config = dict(
    model='CTC audio transcriber',
    gain_aug_db=6,
    hop_length=160,
    spec_augment=True,
    win_length=512,
    vocab_size=32,
    mlp_ratio=2,
    head_dim=32,
    qk_norm=True,
    residual_init='none',
    optimizer='adamw',
    epochs=11.1,
    final_lr_fraction=0.1,
    weight_decay=0.2,
)
Rows from block 9, named by matrix and row number. Each number is 500 + 25 x the weight over its row's rms, rounded and kept within 0 to 999. All counts start at 0. Numbers have three digits each.
# fc2: second MLP down (model.blocks.9.mlp.fc2.weight, 256x512), inputs 256-511
fc2.83:538484472524517537488512495493458523520510496488495459462468420499504498469538459478527475513546510511505449489482482494506488504449519488508490509470465483493504459489505514505535495493501491456507488500447475504539551473538476507534491416487471486456511505494522537496482494513535496472519497483441528491463487518485517483485502472501442519494491501463541511513461512474477469532505489475507509487459524524471492523461455532483531500472516501509493500542531459491516497525516461522541489495473490498477528510509487510477519496468510507504500477480493493497474469522545504488465512478428504508459527463480494527451506505507492487505479489487498471526481521482512434523521528511498527503467530494472533485501477497470498492536504526467461482512495480469492478503503467
fc2.84:521524502487480533466509490492520482459509534460517490485514533496504476533505517520526506512484524503543535496479514466443520471494507477522554486479517510466495504508488489501514473492528534459490493476500549485504497529492495500496554457463531474492504552497482505489477529502463493443461492492534464482485523475531505488503520484536500523505503494557490505496509558543519509505529529514539504502486523548486531518546465457420514498473526497487472446514523467501515491492506491550519499508492478496508488481496462505458516539470483520476497498458522452507447479512466499481511491437455493535537471474492537465511470531522509472480458494548562468497518501513491470505520509506476498523516485503505481501486489478486502492494515534506499467467483486533508529445507479
fc2.85:495506459518539528508510516503488508500489518469477500482486504473466511424486484502491488512529521515508521538466534478513486522498503544502492491504471472467529487540530525476516495480522498518546530522489542539515535543531547518490512510486547493538505503502521508494493543498516502505469469485492517497448420447535543492475432500499498528523517438496479483518469456514453471499508528467483546526483487483495529525514485506495465466498514524489461540514494504511491522515527521544518508476527483471457560496485545506481510507499513522517498504435527472494509530493457515502512492503508431505536522550478500535535493464545521478469488457487494583491504503516491533497509521468471510503506538461484478503508462508509512460539472500494511514505496474507499518472507493
fc2.86:487465513502486513515474497477497516498453430478473492497492483479531526494481506511507498469492536474546466511489488483480493515521560458517474487467513498496497498544490541516512461467448449467425514478465496533495456476497483462505503470488518454465502480485516496505458536452522490476481502496486456444509497478534480519499547460486496514516510524495489469513485454494474503486505445487497454486554479467530506488534535506527473471495497498503520524503493507483503493519440518504452496514477483504488468466510490477501504520511485508472466526516535483447514510479476467498517505455496518516490453470515514513485482455505537492489504498492537485525490502488528462547470469522517489514518465478545460432468516498525528510498535489532513476490510497502498518511490504
fc2.87:488482511477496527535510548446487487484546496492480527435499497502558504506503496494521522473489509511521545493504483479503502521492509555485483553506503484495489487509510505486505470547455502489502519444461518501508486498501522514490484466499480515489518506505499546494462498515499497487481493508495502512495526486474541537502502527487521519498515521528507470542529513456501512480514526505547492543500492525500501532472528481486493532517496506525480517493500497531505502531538464510519536513494499480554533502503497498481515471525487509482527543489507488506517472500489541474522537473487513465497535485502496509501509511540509452539510512485491523538488513525495494507497495501514448498520522506469496510476481521510463554518466552526506489504491536518541509481531555
fc2.88:499493542549522476476553499501492512515516484496503503524492502531427521535458474499494466444505481496498489491524475488529484480535542508481527489486517493517495511525490493468517513491498499494431506521473521498475512525485458490505514506523565514541465481476491544479510479485494506484466484558524493454438455499519491498454505494515486491496529478484498533517490479475508549479505517517513533488528519519481493533520525486515500516465496515491483540486501496555481487521461535491478515519501478463439554522544502491525501511465549508515461492524504467456499468471516510490526545443516497477474508481491522486496490494512497494507520514462525516504480473475507531517488481490457489460460514501504474513463511490511518460501526515522485485443480518496488491487481540
fc2.89:514454516536534487503520482521510558509534501489504501490534473519503526503535451520524494493487503490544522474503518528512464485450502476505495537499483527482476485527530535515517523492528494464461519516511535538552503563489563528486535486432484512521482495539508492451527545491501467470473485501469513491503503495521510467524531464516501465503471485492507492560478507481550513479518476507486472491492535520481493492537502512494474519447483469471510506488439476518514476486457488533451481506506469502533464535512398493479485491498532514546507461479479502491534529451508521515505514453509523463459483499471515488491509493520531491532524492521534498499482502503510506519481537470508515498480512471509524481517537454489498505470481534517509481507477523499531475493484509
fc2.90:509511505469534512497551509497521481520500565518451484526497503463479498458520519455446490490484466465495483485482463475492506502458505504496470465523467538507507501473505462493506535440514486512560510500489493457507508503486499530504458553519475477551495519549479521499488476533522487521470429473454534515490495519496449501537524451474482513458515490474499554492470481475525454527546471503524510508475510505488509509495510504506502485485511518488449476511528484537545474526486523488485526483514452513499517513467509494508487512475514458494481464514462471463491524519531547510516512493502525511497516523492510446509499498488454496473532533476468520470484469554485489472521476477484495502487518480561537514488490513479514488519463525498539497479462445450497480501514471
fc2.91:532521509500471495486524492470521526477513477488465493512502475501458466505501472491523480475482502488483543492490477510508476482496455498521506520540512452473491462540468515458495564463530498499451523442455491499494525490520486531476460488492508533522470468540491516451522446509512523513461468480529535475484484522502478506480553470484526475435459492499513521495506507483508475523484515472487486509504537521527512520464500503495479507494517463513506528498551534551488497502516507468506514475508474478466512498536517528444451499509481500512495517487506424496480476483499495482528519502490511480476458503489511504516540480533520526487477498524519535457497487480480531433507502509466507535480543481507530518568509485510489463485520524430511510535501450454511512530507482
fc2.92:494500515502491503474497523487521461524478546538452530489489511488533435484522506514471514509477481513507489492466477525541491466485463501537520540517520483472492520532452507485484512523502517521460496542479433485471465506496482532540472473505484499483500517492544461477532500463554501477496504493517488466498468539512509485463534498533535510468528539483471520504530516490500452525505526507481537461503476472538471484476536488521564537508544505497541532514491459508516521527508490505504499493522554504481464515457498487540495477534523484472482508497469515491530483496502512504511494504504491496482461482530514606489518516479470481547459505492492470487423460512527511527504460514507538492549489464528480534520495485547473516468489482510509497494505471478518531506545484
fc2.93:501520476490511521495472525471485529498505488520485499529494509504512510489485511496495522534533456521480505514487496558509504485510495462515482479467476465535507497516441493505494534524532494519540483536498513493496528562472501467450510502483572539505511514508511530505479504534545475477498491513491483448497535452503505468494536489494504497510491475517503519540480501476511524464498501499484457478560521497511495473507515458540486487465461549540489496498510515464482513510508561509476480521499466465528487520490448528494498477520505493492466515463548451485483475509474514512465484468519536565484531522488502490464515488535521475494513480474535484525501517496517494516502490519477529455457477521519468474526509467469511457514532538533450518475511518503484500472481571
fc2.94:485497519492435478476487468507493481526441489496488438509496529495498505483504562480498477525535471501504460493501490479497530532495528516492485486482488511491477515478521493474497480515451511538495535498515447530498499492503545495482517545566487498477496555516507470493482531507496500556518530546504518504503476505486477497462538467534518504523496462546469531504583484492521506461499541508501479453492507517525551489487508494485496497521451540480503446504512510538511491487497506537522497501493475490505521517488497502457497447464531471510540510486474531484441518513508540514519474477497498471484509466484480480513509467515491502487500488465513520447538518544520497480519525484454485493501496486514494484518546472480480483509489485485462484494469458479499516535484500
fc2.95:483504495506493473516525510515474520526529511451475521492482524501488476488478458481507487477481521460447521481500516520522512530506488506531496513494511563497499505530503528501535518496506472511503500512517507489478508501550453494450494455518478496500514472529518501497484481511502498525498513482503515491511516493460523513516511483518508490475482501474520499484477483521505501518499536500454505459488492503520527489500494538528515501490522465495481505490483512462498484507533476482476483506478472463501537529490506486477528482483506507469507475503458466478498503521481525465484456485459439504479490476496538469500470488503502511517496510518468476500480502493462454536496511460514532497529472466488486478497503470523499504487505529522537502521479486503518515464483470
fc2.96:484473465483508502494499511454487506497518523506509476467523518503535455494506503490486528556511518502540419548519502496487512544492543461495478474506529507532464473485507517521540505484451476477489425494514537510467486482513526447501505550475512498460486545506506477535495436499515511485476511450507460492513468494485481502478537512477523516509506507493533528473517517515507518503517478510514541518474521507438482489513479481464544502518521517494492495505501512505470540478484511494529503490514507527514460513529524493506516494497476457503500483486474531499471535533512439497489501479471481516528511484490501466458503489523497463529516475468476479522512504509500507505481473512516495458510542524517468526493513487504502469513494527533512477455558486505483511467511498
fc2.97:475529521523521504534517510510513495468486490505521518505489465447538486456505497529462502479487498459483535511497498538549494509521509557448517511535494458505485466514508486521547524455523504486537503528432485476500435539511466516469465476549502445506502512562491440530490510482492464477532466466471506508506491514522489474484506516515504498485523490457477478491514522531487503468529481510468506476482557461528480501468526508506511498491535479483469488471429504512508522513536523504520528501490494503515497481504502521497468491497508493523502511486479549484475526499517533534492435504495476478494548522497486472507487495525495505476510525497477546505488476506513510501523465513549510464539486506470521511473485494464541516514443510481483490477464499477484512459504500
fc2.98:447526513507524508480500530542500498474586511498477545473487499502530471485508480511469493519467485518498455523479469513478472506536484524525502457499490511533522488512487499480512484475499494510536444508490479475514524481506482512465525506537505509471483483495510484533499446553494510437465473516467501490541504495477509512474516509518552531520508491487507471480507518492512503499456523484517517512469476523498486485461558548481523524493513534495470505501506480482441496522518481519492510517506520519481489488469521471483525466542489503540484478509480555487546483487492529482480494489514508412456471506512518508485510518508460518529510515493467514531500484484497491488517477477498501502486518524516413455512542518485514493501520486502514482509513523518485456481469517
fc2.99:481515490520494452499533476495541459491527565468504478500480480494486521519497532460512475490492534497554472495493473534499521505498529492473474541525497518496509508506514534500505558480503491522510503465529497496489502521532517505515530511474536530452513498515518519507473507466520518505510523478460537500485506507442465493523526528505497489535530551478528494519468523500509496533464528520536473520507477497481489547486486522511478492453550500508464473511485509506463488502491535450493473456556542486516484474526534527506518488531473468489516546453504463481505505493455549528500496486533537530529515545493522432492486486484508484500514537491486522489502521502510493476499490542462529525539516470483496497517462528481492502505502501494484539522462394528500485473520487
fc2.100:520501527508513485530461535507528505476480505472470450547501518489473458547479484477534481500495487502506505503493515526526529492429479520482502488472462539478516531464473503507513514512512549515546513500563486508522482451516523506500502457511486504503528473541550555509484484541489468497479459540524501492489512521510499565490534489485490463473495491504474540473530465520478465503529498471490497496551500503473483493458494524504499550496532496467524498560485490474480502477517504490474474496502488486553482507511492531470494507487488505490493481489514472481581500471463494499525509485481486487480480548517499495521465493453486499486545503522487486502505533495488483460504484496477498504498515520489437482512480478465501489506448520509515516506506503487511510468465476
fc2.101:523503459462507522483502481475450497467480498499477514485508500531498486515494486498492515529547525516518565515537476514523492538474513487516488509506508497495516534483493500527523460542470555479490494507468520489483477465504511531493518514460511461445490520491515516445504521527500524479501504542517507498534467502492518469500490524483543536497470541492529506521520525534488477505490509503508495507543481508534487524494546503534545486532481538486467440496520486522509488507483483503494582482457549483510460544540514504514517506504485505491488521474529522526495506490508528467506520469519483487469514475531535499449464456459536509483507489469469500479459481457528523495509506539514490502473489488479465471544515499440498492530504518492559435487517500466490512496493541
fc2.102:494492499510499508515464502487481531486460497564533466524478439486514507491516473505504518505481470461519529524506498527478490462525516486470467490527477492506491445523475503499527529504499482491566515540506530541456456539501510493474511495492442436513543514521514508482514470536487463494531473500462511488536466447504513485523500524518489493524512493491454552496476524496500441478542523504502543508513479485507536528499474507499528512506466494526519497474520528501483471517493500478502505519516485559510457503530517529483467458520533497489549485511489510490476498480489500542494509508498511507520502531502548509499558519512501470475498510530491489467508525551499475503511525463506482487540507445494474470506506508467498540531488516502528486486545474533495499494539488
fc2.103:488492483510491475521544528485504512526508502483494501495514487538499479536531508524518503488499528538490494537544492519559513469516520492491525530479538539519456523480527511479503499507480452497479539512442483546464526497510520497505489502483514514513506526539479500521464499460490530495508537481521527494465500493507497510529519509524508479471495457513483482528528486496440520500459464457500501530515503514475513529542539477474482525497515531497509556497521511467514544500494446528482539463491477461516511530472504473491499491500498524492544520479464481538474508506496469476523524510494505534532486508489496504504486538469500543473483534512530461498444506496479506494465521496499489542513504552510495541526533507488488503477479452516488533469509511471493475536538545
fc2.104:503498480547528497494517522509511513466485477495476478519504508512498475491467467534479528503473453506534464502504532530530458488489486507488525488524490533462479487530481499493494489497511510518457478551478503529503453483487558486471500469485565501526455484480497551546488514478469556514500546528477461479507490512509475509489485493493512490514431453528480532464545497496509518509490556495467505467500542501523487475526463467522486525492555496472538514506461496477510492490488520486502459499520475538460441510531496559499506503508487489496500512502515487502521530482480500492487482475475531471553516506488515485507483500507578487497490528557494458468484509504500499491554479480524482483512486533533474526509533487496501535495462506530454476468506470498498486499520495
fc2.105:517451532466493521523441485449488496459494537513532452517515509543518508496530507475494485493528484474475500502459518532505488544497501479523501541515482491528523472479453545461554468497511491443510503423505500527472495476533546511496488522486543521461462492465475501480475521484510464531470465506466500487512495498548502490538433533508539479482420457483484467522515530458509462472489465511492502564527489501512512507484446487537480512534483487483473467499495488498503493423540490510520530475477508492519502492473528504495504522476501513525495471531509497541499494521512479491534507500503475506546493483497493497531502491503478512480505438534480474514490512463480495464517465500535496500515521517537522487530496491492430532506480488498515502492432456450501470543493476
fc2.106:488545517503452518556569510455492514502541531500551533458478550520540499487523470526513455465537489520510468489532520492488532478553500469536532519492474501472496513461485499498466527516519522444484534513459542539495545495527531529470540502507485510463499520501505498504481514515501510460543532488499480463483502489486498547522507517512461505502509523512471478501462516499500502498513481535500521492503506530494562510540499528478503526492451499483498525513505504475491507502515499515491507491545506513470487490489550536533542541488491502493504521479521492530500497499558495518490463497543489465516473489500455501496511504480448439491453496503504533468470537469484517482487523493482495486484510479512532496490521502488490497493538525505475502539475521508530491489484486
fc2.107:455520492529563497453508513500495516499485481521527488537520511455507513462486501504472539483510544506521508479497498535537524519551536539477514466524495463522491535477499531528530538481517494445530545512531495491475482505502540499531518482468506490564480488471509550516491541495529499468513483484506490478496497504490516511518499489513458527475523476491466492511526481517533493527520535513474551509459482490498519512507438483500527485480493476532464498520450502477495543520501506523521508524500494512509491502482536523485501492490521520466522467514537504516472534484505519538539495490539496511477510515521512490543544515491509496528486497520450493522493539492495469510506462519484504490472514526520543510480511504534546509493499506509465476441536518514515534488570514
fc2.108:513475487476529448572498478529534490519491534472505511499530486550503521521519517453486472484457473456525500539511505515524517472545483490436490490470498461504500536514521458438514476506466529510549514478542501509449545501539516503475521539488476487493489508457535430490498434552511534509518504524481473507518502550461516524532484511519477508483509521519516480466498502475522501489515456520500504482503500517500471504476515539501505498485522491516496519498517485484482466484530476544510509482498503508504534544471484494488528500506501503542486545498509534527503452515472515506536477518458493529473475496502516523533509519526455458485460495487543489519531487523490543500507532491501518493502505499541491483490528538505502527492515446498471512478480499506475480482503487
fc2.109:496537510464485491455476530490513475528549544527463487521462509468525461506548527546480498521504472470516490448520493491469480453480494519527471487534460516524487506537502491509472483455477527523507497509482450495437561502529468516521522466518516533496485538509488489468509531514486450522507523498482477496476495506476500522502482512519469546482522509506460541521482466503524500551462493521450531476526532517514529519524486455498494490515535477461489495470506471457495491540489476466493493508507526514478510505535554504493476471509473520507531458542490512465490470500489499497489501492511458515502501505509460500473523536477481478509500511468479505548503498499537465507479511502486505525507454494479511469483489502534492486509522493502503522477497486471520468489447505
fc2.110:505514508486507506526409481457525528491427499477492517480499491496500489496513517507504504525568461501483444514521490481521493495515454515512529506518501487484503483482507512507552483482509510541490504497481515526469505518488508538506532519519520516481501492558475477480505500510484490498519504479507481482514495504497486503545527499508484547464511546468509477528510508489488477457482511479464469539495481520494532478551508538524460557505511443535477551519492530527483543516523467531448528514482543529532500511487499447538484534454512495496475511547494480512512474486490533504473451497566508473534500461480482517500502461485451500513525486495506543480501526509525536462524530472536533512518473516453511519520554468517491503507527493493506517500493483514488500517489471
fc2.111:513477523508524478511492454503500493507505478478507497534489469519504516503483468519519489478515506521481535471483514507537456495486567520495463500512487462478490433513532494499525550543505504506515500469485520478509454504517485508498511481512483526501498473538546539499504490523498493505478475465462473477453495530520511490488469472540495478472521521461553490458477510498487494528508531522496465490505534428471509534494471507473463471435524496513463510482538527501515511519498525474505520493494516470520527454520462477529537507510496533558498508519503452505486502455522510526501501476509545518462515446472522460516500469502561514492498498500476525470468499457476473475481516480490491517491476454497498552506510455487514476522493553504520496487501570470533498521502546
fc2.112:484448472491488486495462538508511470496505502539493513494514523449485534469493508503508516458484498519496488517498474499556478470526501478488499475511531514523461509482482501512460520421500514532510423469490470495481517494522505498516536502459514497529539485458486509540476517482510478461474478507538472507534496473533500519506478487530516498566517493504557521512512506515507440515504504474508472524527507516548481447537470505542460524511505531488563489554487510506507479540502507479458553511494531547497492443434435486516521536542477479488500452529479486493453525531481428477468475511490509474482582525490508501565537515473511480508498483519525496532497527523512542468512486566516484500517493494499503500509494503495495536488490513492523496476517481465469535497506516
fc2.113:488480499466472503495483479510492516513480509500545480525480477485527478520484514506466469488539506530500490499484458490489470442463439543499521508509502492551505529511521518507464494476492513503531491467560560481521475501517527494466481486487510523490482477486461503508468457490548495448488454503488474504482491499474551517511498461524481476515495456530486521476524525500502519505469517462469520496516507478489455510523504514517514504494542535484540470510490497474458478524540522487493465523503500568510532492472470484518522476529464482491485513528495545501500536524491556500482490501520478504481484507507519525533484442510470476491497523534463502483494533505459447534514483511453459488421487523499451477479503488551522536434507452507481534503565499519473511464469481
fc2.114:483509504523494460508521464491474533490575506509537475519488499514467487483473470471496460532489494532491469521469530497494509519473473548485472519510510490496501457506465475431491475486527496521505504516508561525486511460490508554498526463501513506493498519532478480494479475504485493501496539520500506526466561495466531479480478450490523487477506490481474451538529491465511502495479514488489502512523506500526468481524485447467494477517458491489479516504481503487531513482530502519484468530493519450493498443486490507532481477485475504476426504472509489480502470500467529464503511509506513495516486520490505505527513507481478508481454483528556494513498519478491466483500476487515453500468495581540516492489520447473499464488496498512533509506465505462498466486480496
fc2.115:479519513458527450543528499535530478471493470507535462539560488508513488500525511483557498501466477480536555447478505493487483485481511451483500507485506501490456505472495428484498461502507481547531473489529484503478495518501549520491478526510487480498511496491524502512529550430524490509548488517508452507497559505477558499526496493494495501496486519542488490463511477468485496507524474565488484466474481474524502533489433524465497518522524496477521517518490512469531502492485464495474503505500498485534493472524520535524509488486530497474493506508461526501504475499546521489526509494482498522498470484456489455463504475480517522413477516502512517508503531515490556467452484500487476513470558464488534501474488544484445504515522546473533507500469497517491534523513477
fc2.116:485503501498520546507516505485521539523477489511492500492482475457508455486476506496469501448443563536521506474492536475479516484516520518490521507511489504491467495496501464533515483461494509524460473543512431475472534503464466545546468482490495497482510506503486489498489475450521486508483470526496509505467485495492512503474557467488517540462536481499493480503487487502515543519484478490523433520485488486495559469510494460517515449539516544454479535511467481527490501446517488512506473532469517506521482479483521482508543525484547487510519478485452486462509494507500521494485491493507486539500472498477443494522471492524486470467501520487476482443497504488507496497489503478519486519537461457481526513511510488494479471464544484534476479479518517541466511509546447
fc2.117:490498538484539461502407552487491468523489492503488511510504531522519464514521518488489476482463467469471515519477526462506512585509482529496463522509523535494509494488486462507517490489529488464530506497483508532479474505530493499473472521491496475491518514458503451510523492554468467482458556475504521507489483520526451524535504493506518518492504475498490519464484503548497499483529489458524532515509483544527515532482549523506524474499468469501495485499557483515524468501510484491476524484518450479491525502490501526464442505525503505471500505523459501473501473526502481515519522544476549545509488518497496486509510487547493496487519484500515503521515530475455486504526507528530543542484526529523457473490472467511482530481480520533488507481461446502512473524498474
fc2.118:469557496511515515505537448500546481531502477501486526446514506455522502511495500504480506480529483486508512528495454498507511494520508462476516499510515468484472521485528535475545448514514535511495529494532518511476450491451516464490450491442518442495513526483492501498479501500477496510481517516491470518483501505521537531508476524455472541551524507479513494530484499574498488525529474482481503500497502528488532504506468504478504459503452505492535528523476509486504501514469534497496502517531480555518502497485504470485477476538510520463541451527477478501466491467480514521453507511490474510539482478513452495514484524498485502473452525525444521515510543488491473477534484511512451468470469544457477472479509511498488523539497502461478503537499569497482501554542549
fc2.119:504478474474559473489529505496514488476455497487517503511495518546521514520521574552507524516516501507531514499505495500533511471512509485495522537472549464502503522522482508496517472509465526518476472507543446474472473461513514508494514473500474529493495518488507490482565458497468514479486492486515506485525475522459503454496515516506512507529520481547543529488504496499453495534494491503482491532512471466521490465547515513520505512525518492539514502501537515518479532523489543457485484483476506507504536500476500480504494461525498535514507442495445435549539513489538501503501569479512519516495481455488487507508484525532502504484496498480517522465532511462488497507514493475482526503517466483516521513476490515561538453489474471506467486502508496485454477506450508
fc2.120:455527504503506533516500478502490488458554508502499520508480502488513522461512524480517513495525515543488487541495481518495502538547518540468487511516537522518482537541498500500508537492478541457481508530516476488450522497496513517520504462548490528523493525482522532504510520504496533519460510546508506504491510513497493560508491497509494529520538525522544507507541545560493546550504519514501505528509458509480515462484510483545511508478510511490526473488532482511536520493475545509523527548510486518530494490518547484509533527526506535540512530492520520529440526547506521497575559513502465482526520527523519521506545518470496534506505509532553508532517488504528509523486499566520471502498492533490490545533449519505506512472499542485524459452480517565524491472512543
fc2.121:490495490516515447488469495506504479516465490473499491524495508503498498512518526462467455504492497515484510528478476523498528521493464472526479501508466519506491472546512511465486459490539471489527510475453529472486551525521518471483507536492544501501528446523545532577498460521528442511544551487476480492491503512545460476467510503486532515503518588500497485519503495494526474521505532509496507478517503486506507457475476479488473526479521534478502527521483506510530533501486507508509504520444507497512529486491482506519491475527492457534487521495529495492538490500490520502498512483503490505490479525511511495506498504563524492505487521483506531506510490503516520527516481474530522520442517503490511533523477460438503468498481460475488521468482459520519513470503502
fc2.122:516547509476491538440543515511509525501458508523469506513486525511488455516546496503518525494511505535493467489505494502573478506505493510507516515538504556476459461516552484509502492505518474494475528503483472498521529485493481554497530522506474432508508486505454521483531431484541526477533491506481518478493521476505505481490476497526522465487513534508546487489491530455511502502516529519522475501511486512484511482479469472437503496463490507477497537505494494481508454558488474475481480468512510491490475494502477510502497533500529491485514494472497497499546517502472473455504483506533511511479495522506549530488495507483463493486515487528565495527508482458527485544523514516526435480487468491495481511467500463474478522483451559490482526489488524503493533514472491
fc2.123:513481504501485472501526477527490478498505530518477459497512481508527532499514546441482511492526516541553520504502498486518473487495513488467501478550522456475468490533449512518474491496548526500532432465456500470455454476513484553511460463477514530550472467477506531523474445505522461456516526521510485520479496498531523532504497495499494497446485485490502542481516497500520483441488527518493508521508504462531499491486485502479491485487499515501509458495518515510540484544500556500520507497476523480479537508482522511532483476457501465480525508509510531485508525469502515523490533467517510490475470524465520514484506495496482499497465486495517477504524474448524453542549510473510489492472502461470511495508508457498494509522480518479506523458522530491509511483461472
fc2.124:488531542472487535521531495499506498481536468489478503510493530499543550487561498502517522485496503498540483487547520535565462465484505539501487510530514526506479460482534480539582493483505505468465502493526527496489500495510503514476494474469505494516511529549472533514501498496479498518524488477505531498522519500505543440514517516455518514515473527467499502467517517507509515515464470519475475495506524470478489485551503524474453503510492535537526472518477464509496458501471472526507481492538502507540487500493483474526497533516506550511495500502520509501526496502477516454497481477479473458515540507448508516467534509486561493468526519498502493458525464484505486455455498520512527508462500533485491524502501465510537522536518492513506449525556507486533477556520516
fc2.125:476468500506497446511442477517523485494504488487490527502470497475472515470446487521531495464511478483492496524473518515445492514542496525527496559467482463496497512489483498533548445439521499499463517457477545477497526460532530543513488465477481524499520529502511486496450520515494492529539500523535500517549492507500520537514491465520534484511500513549526491502467506481481513533485491484542467517524457480548503534532548492478511514505510471559526522518517533477494499495509504511528558510490489470531493543471519473466512533507492520531475501464515508475486512483490494470512463504485536510500514535540504529522479508497507478527484508517509509505538518510536523492512471530492537488534503540486490453507488500446492527482509495551531489532470544508501473495544487
fc2.126:533480521491504508538540500499506498495516490478507458495540482505495503499491478509469476485493455473443503474467514456504473504463507506518531471485503453484524475468480507451493520559511470478502522491474533475540486538478471518504542473496500512499488456535491507481465488492519472497469512479484510494477532508542521452461517510487512480468442526449500463503512466478498510456454509465491545521514505489542513528516487473489480499485493495508477527547474527463483457472475511522522493503521478434493507488497468521484534503485477481486522457498514484465491480477474479466470543490501500477483507467504529473486484502492523489500473517478512501486495500480484489528551508476476503500462478539509530479481490457500488485498539517496525523538503447500471489512478508
fc2.127:538514514501451477527527499498486511500574481517464514467504482513504517539487535524481512481460466527550519492542456462505467516509497490495474478503488497519497507496521504493542514491515527490529511515497530556491500481456494502517520476486484519514491461503455490428550523507518511538508477486475546514519465494447467494494520487485505499433515447525508524539518455490479504488486526475477496475515488517480465507465529497540493526502500504494492531501538479473484524520495507538552472505487488533485507507473473542500487464507492513452527487445498572469509481485442515499491492527467494521480521517527567484501454494512449495506485533520447495510477484509490518483519466522538510528470523496487509487495520505490515503442459539481457490513531491518516489500478491
fc2.128:513503519490508506483559448494524526485494512499517464519504532477505500467485507494458528499514451501479492498521493488467487496495497516477466450493530476508513475472548519530534475514519500518496459492503471471487533476469525504505495512555504499536522506540503518490524488502517505469534516490480514450490500508515483500526503479538493443494531479509494502554495489513452511452479525498498484477455485514520516500477457502447470476484451491467519508503497520459529503516528476501520534529511474486502521527534462486501506461459492518506506501491435471520495518491470521501459507516530485523505487531488511473478531463495490503481517474468525492512498504477498493463489495523510488513504547465494508476483486507514512516521487482517484521512501432507541498500499526
fc2.129:542497509517499489543532516518513516460532525508541541517508512503466521501533527509487517493491464497469494495475475510509532498495497544460521469491466519515513490446528518500493531463519517475528502477562556507475456491516522537510472464483544526477514474481479509514527460499498526510551495488502574565514475524511457501487519525500462477514470511522518468512476490507463471492496476495483502492515485508529495507454508466492497480505486552530485505488482562524496476495558478543527468489505473492485470501511513485518471485536475483504499481488517531478515492464525491494541494527503514463490482522510487486494532490494502464469479515526502508477458475489502553483536496492508469483509529528489491528529489510511499520523510473490489500537506510452518493487447493
fc2.130:519468520536534511531512510510484482495538504513497490474470524502505509491518497518508534503510495511551513532443493495534471463513505536466514509527451512509539471493516486497527514532535516515539483466478497511515530493478483492506466489474503488501507499489499517513502481522505499492575557509491501457500518482510517521492482473526459467518514485536509471520490502492463529496478509466478501485562482489518519492529493474502491491481463495521519492508490504492458500537531519529500550514480497503475533490527513535479501478502490492474491460486480531518519506514520500466518519504570468481475503498516485497498490505480539509474518503511510504505509484485464464502465538530495477489487509485463474507505494489505489471490493476506499490519513519498506532541490517
fc2.131:475537531498527485535487496505491533520496494489529494513498520512497510503523520522451502501536508484504549476531495493465548529488505470495466502503512463482432514487521524513526535518527478465541531559492445531455536503528495479498502543511451526504488497507510449532487530526487451512480480490526505510509460506493506494493481514531496509509496501476493482491507490527545490484524514524536494491496522472548534502494492498522483503510513496502483496503521508491555527491504545526465496513512503502474495495494523493486499459487506463533471517524514510506502472502487518481516501501469499510490475537535462470520497505490509456510534511499446535436515454502506488500469491491482543464480528485510514501531516479471467532531488531493486518526525497486530492522515473
fc2.132:464524501494493451501503498481520493525449507504471519490519509492519555540510532508445498510523449510501488531504510488481527511516478511537514471515521520542475511464481521547513472509512499554459479492497499517475512489520488522504490534501520524487492519524527535532512515485472456507488478507530519522483488520534511507532509467468524543543500538492532511506490525478492475514506486472491490495496490502564484474447488487468465504505476492487460453487538516511487505505478482507514501517502473518547527478492518471511464489543471513499484476457477485515513470543491523478513478504537499477465542522514490509490514480521513468484512503525512483473502523541481534463529492501460535512516465503521486488524516518502494535500535498463551500494525503506505523496560435
fc2.133:507468500496496526496527520477506499509472458482520505537490484499492479469481455494531519510483498492480508482529478519466524448546520511481539469482498505490531473492529503501498522505483516495481514499485484500522506471480461496524524507486478498430487459506513462522498496482471478499516446476465514482475506489456488512502527524491476475508496516514506510491424554497511522504537467500491438487491488485541562523495505486510465478501426484486477513502482521513469494493482480494495537485473465476536539527511487499452512543481486514508482476527521489505480512464490505501485500480522544520510505498481523472525542457524509483525478495521475454520501528463494495459504516424543492454511516491496495524487492508488495537510497553508511508516514488534503476541524511
fc2.134:469481553499468521472488514447468509476511535489504507508480496524499498473472506518482489521491493468511473494514480525512470488525486496490491495548475440530434495484515505532519507529451486502445531486516506465503483491511481472506456506530461468485498503466485494458476508481495527540512559562476515516520479528505475466485497475506516502464474503482528498493511523443501479518515526491510453511500491519514512492481483441513549516518570542493508487491441496500539479478513526515577491484512550472460474475486531481546513538501489537470492449518499475480470484512525480500507526473482528461488461521519435498505533523511501439514522491468495499507488531442521545498503524513509500463486534553517513467505540507525519513493569481518483514504526503507509507485511461
fc2.135:477491489503520485521486532453482492512478507578519464484503486511518521526527486492509525512494497522491468479514508486485528498476500534481529529466507507513530470493495525502510494530473517469547522494517502510475512491479517521510504507489480482519546560509529488481528510478548509473547499533473501466570516500473545490533524495529511511517489482500463529452552497496469452483558525482523476495536493530509500503461529531498521511514499481480543496539460480475512529515514476529504487533537499508538474512471486503507502455504511522506497480500536514504475513528487492452482524518506534506521548521533466459492481493531495526497567484497507488516468491488519498479479495530487503496496471481531546494504510502503513485488466511501480439517474467501489441508518447
fc2.136:496498478512475467488441528524510491553496498507511497518455495494508496544494539471447518543536528505499516528517469510467514476534523498454479451518473546545550502446487482536473489505489460527459515528532466513553501530478468469507516507487514528533540540521490492498510506487502477530492512462517488492491506511492476485472486529479497492513505480503465529490514512529511506474504506510488549525497486488511466531464498504531485506505446477461494505460478503520515504493484501527486503507509492487529458462501497519492528519533535508492502465529518530542453510495512519552506463530486530491505556502466505482571525449507520496496523513545462505524470471515507469488488521464512492490510474484508469571477501484483507522485509464488488493474535525514467543543484490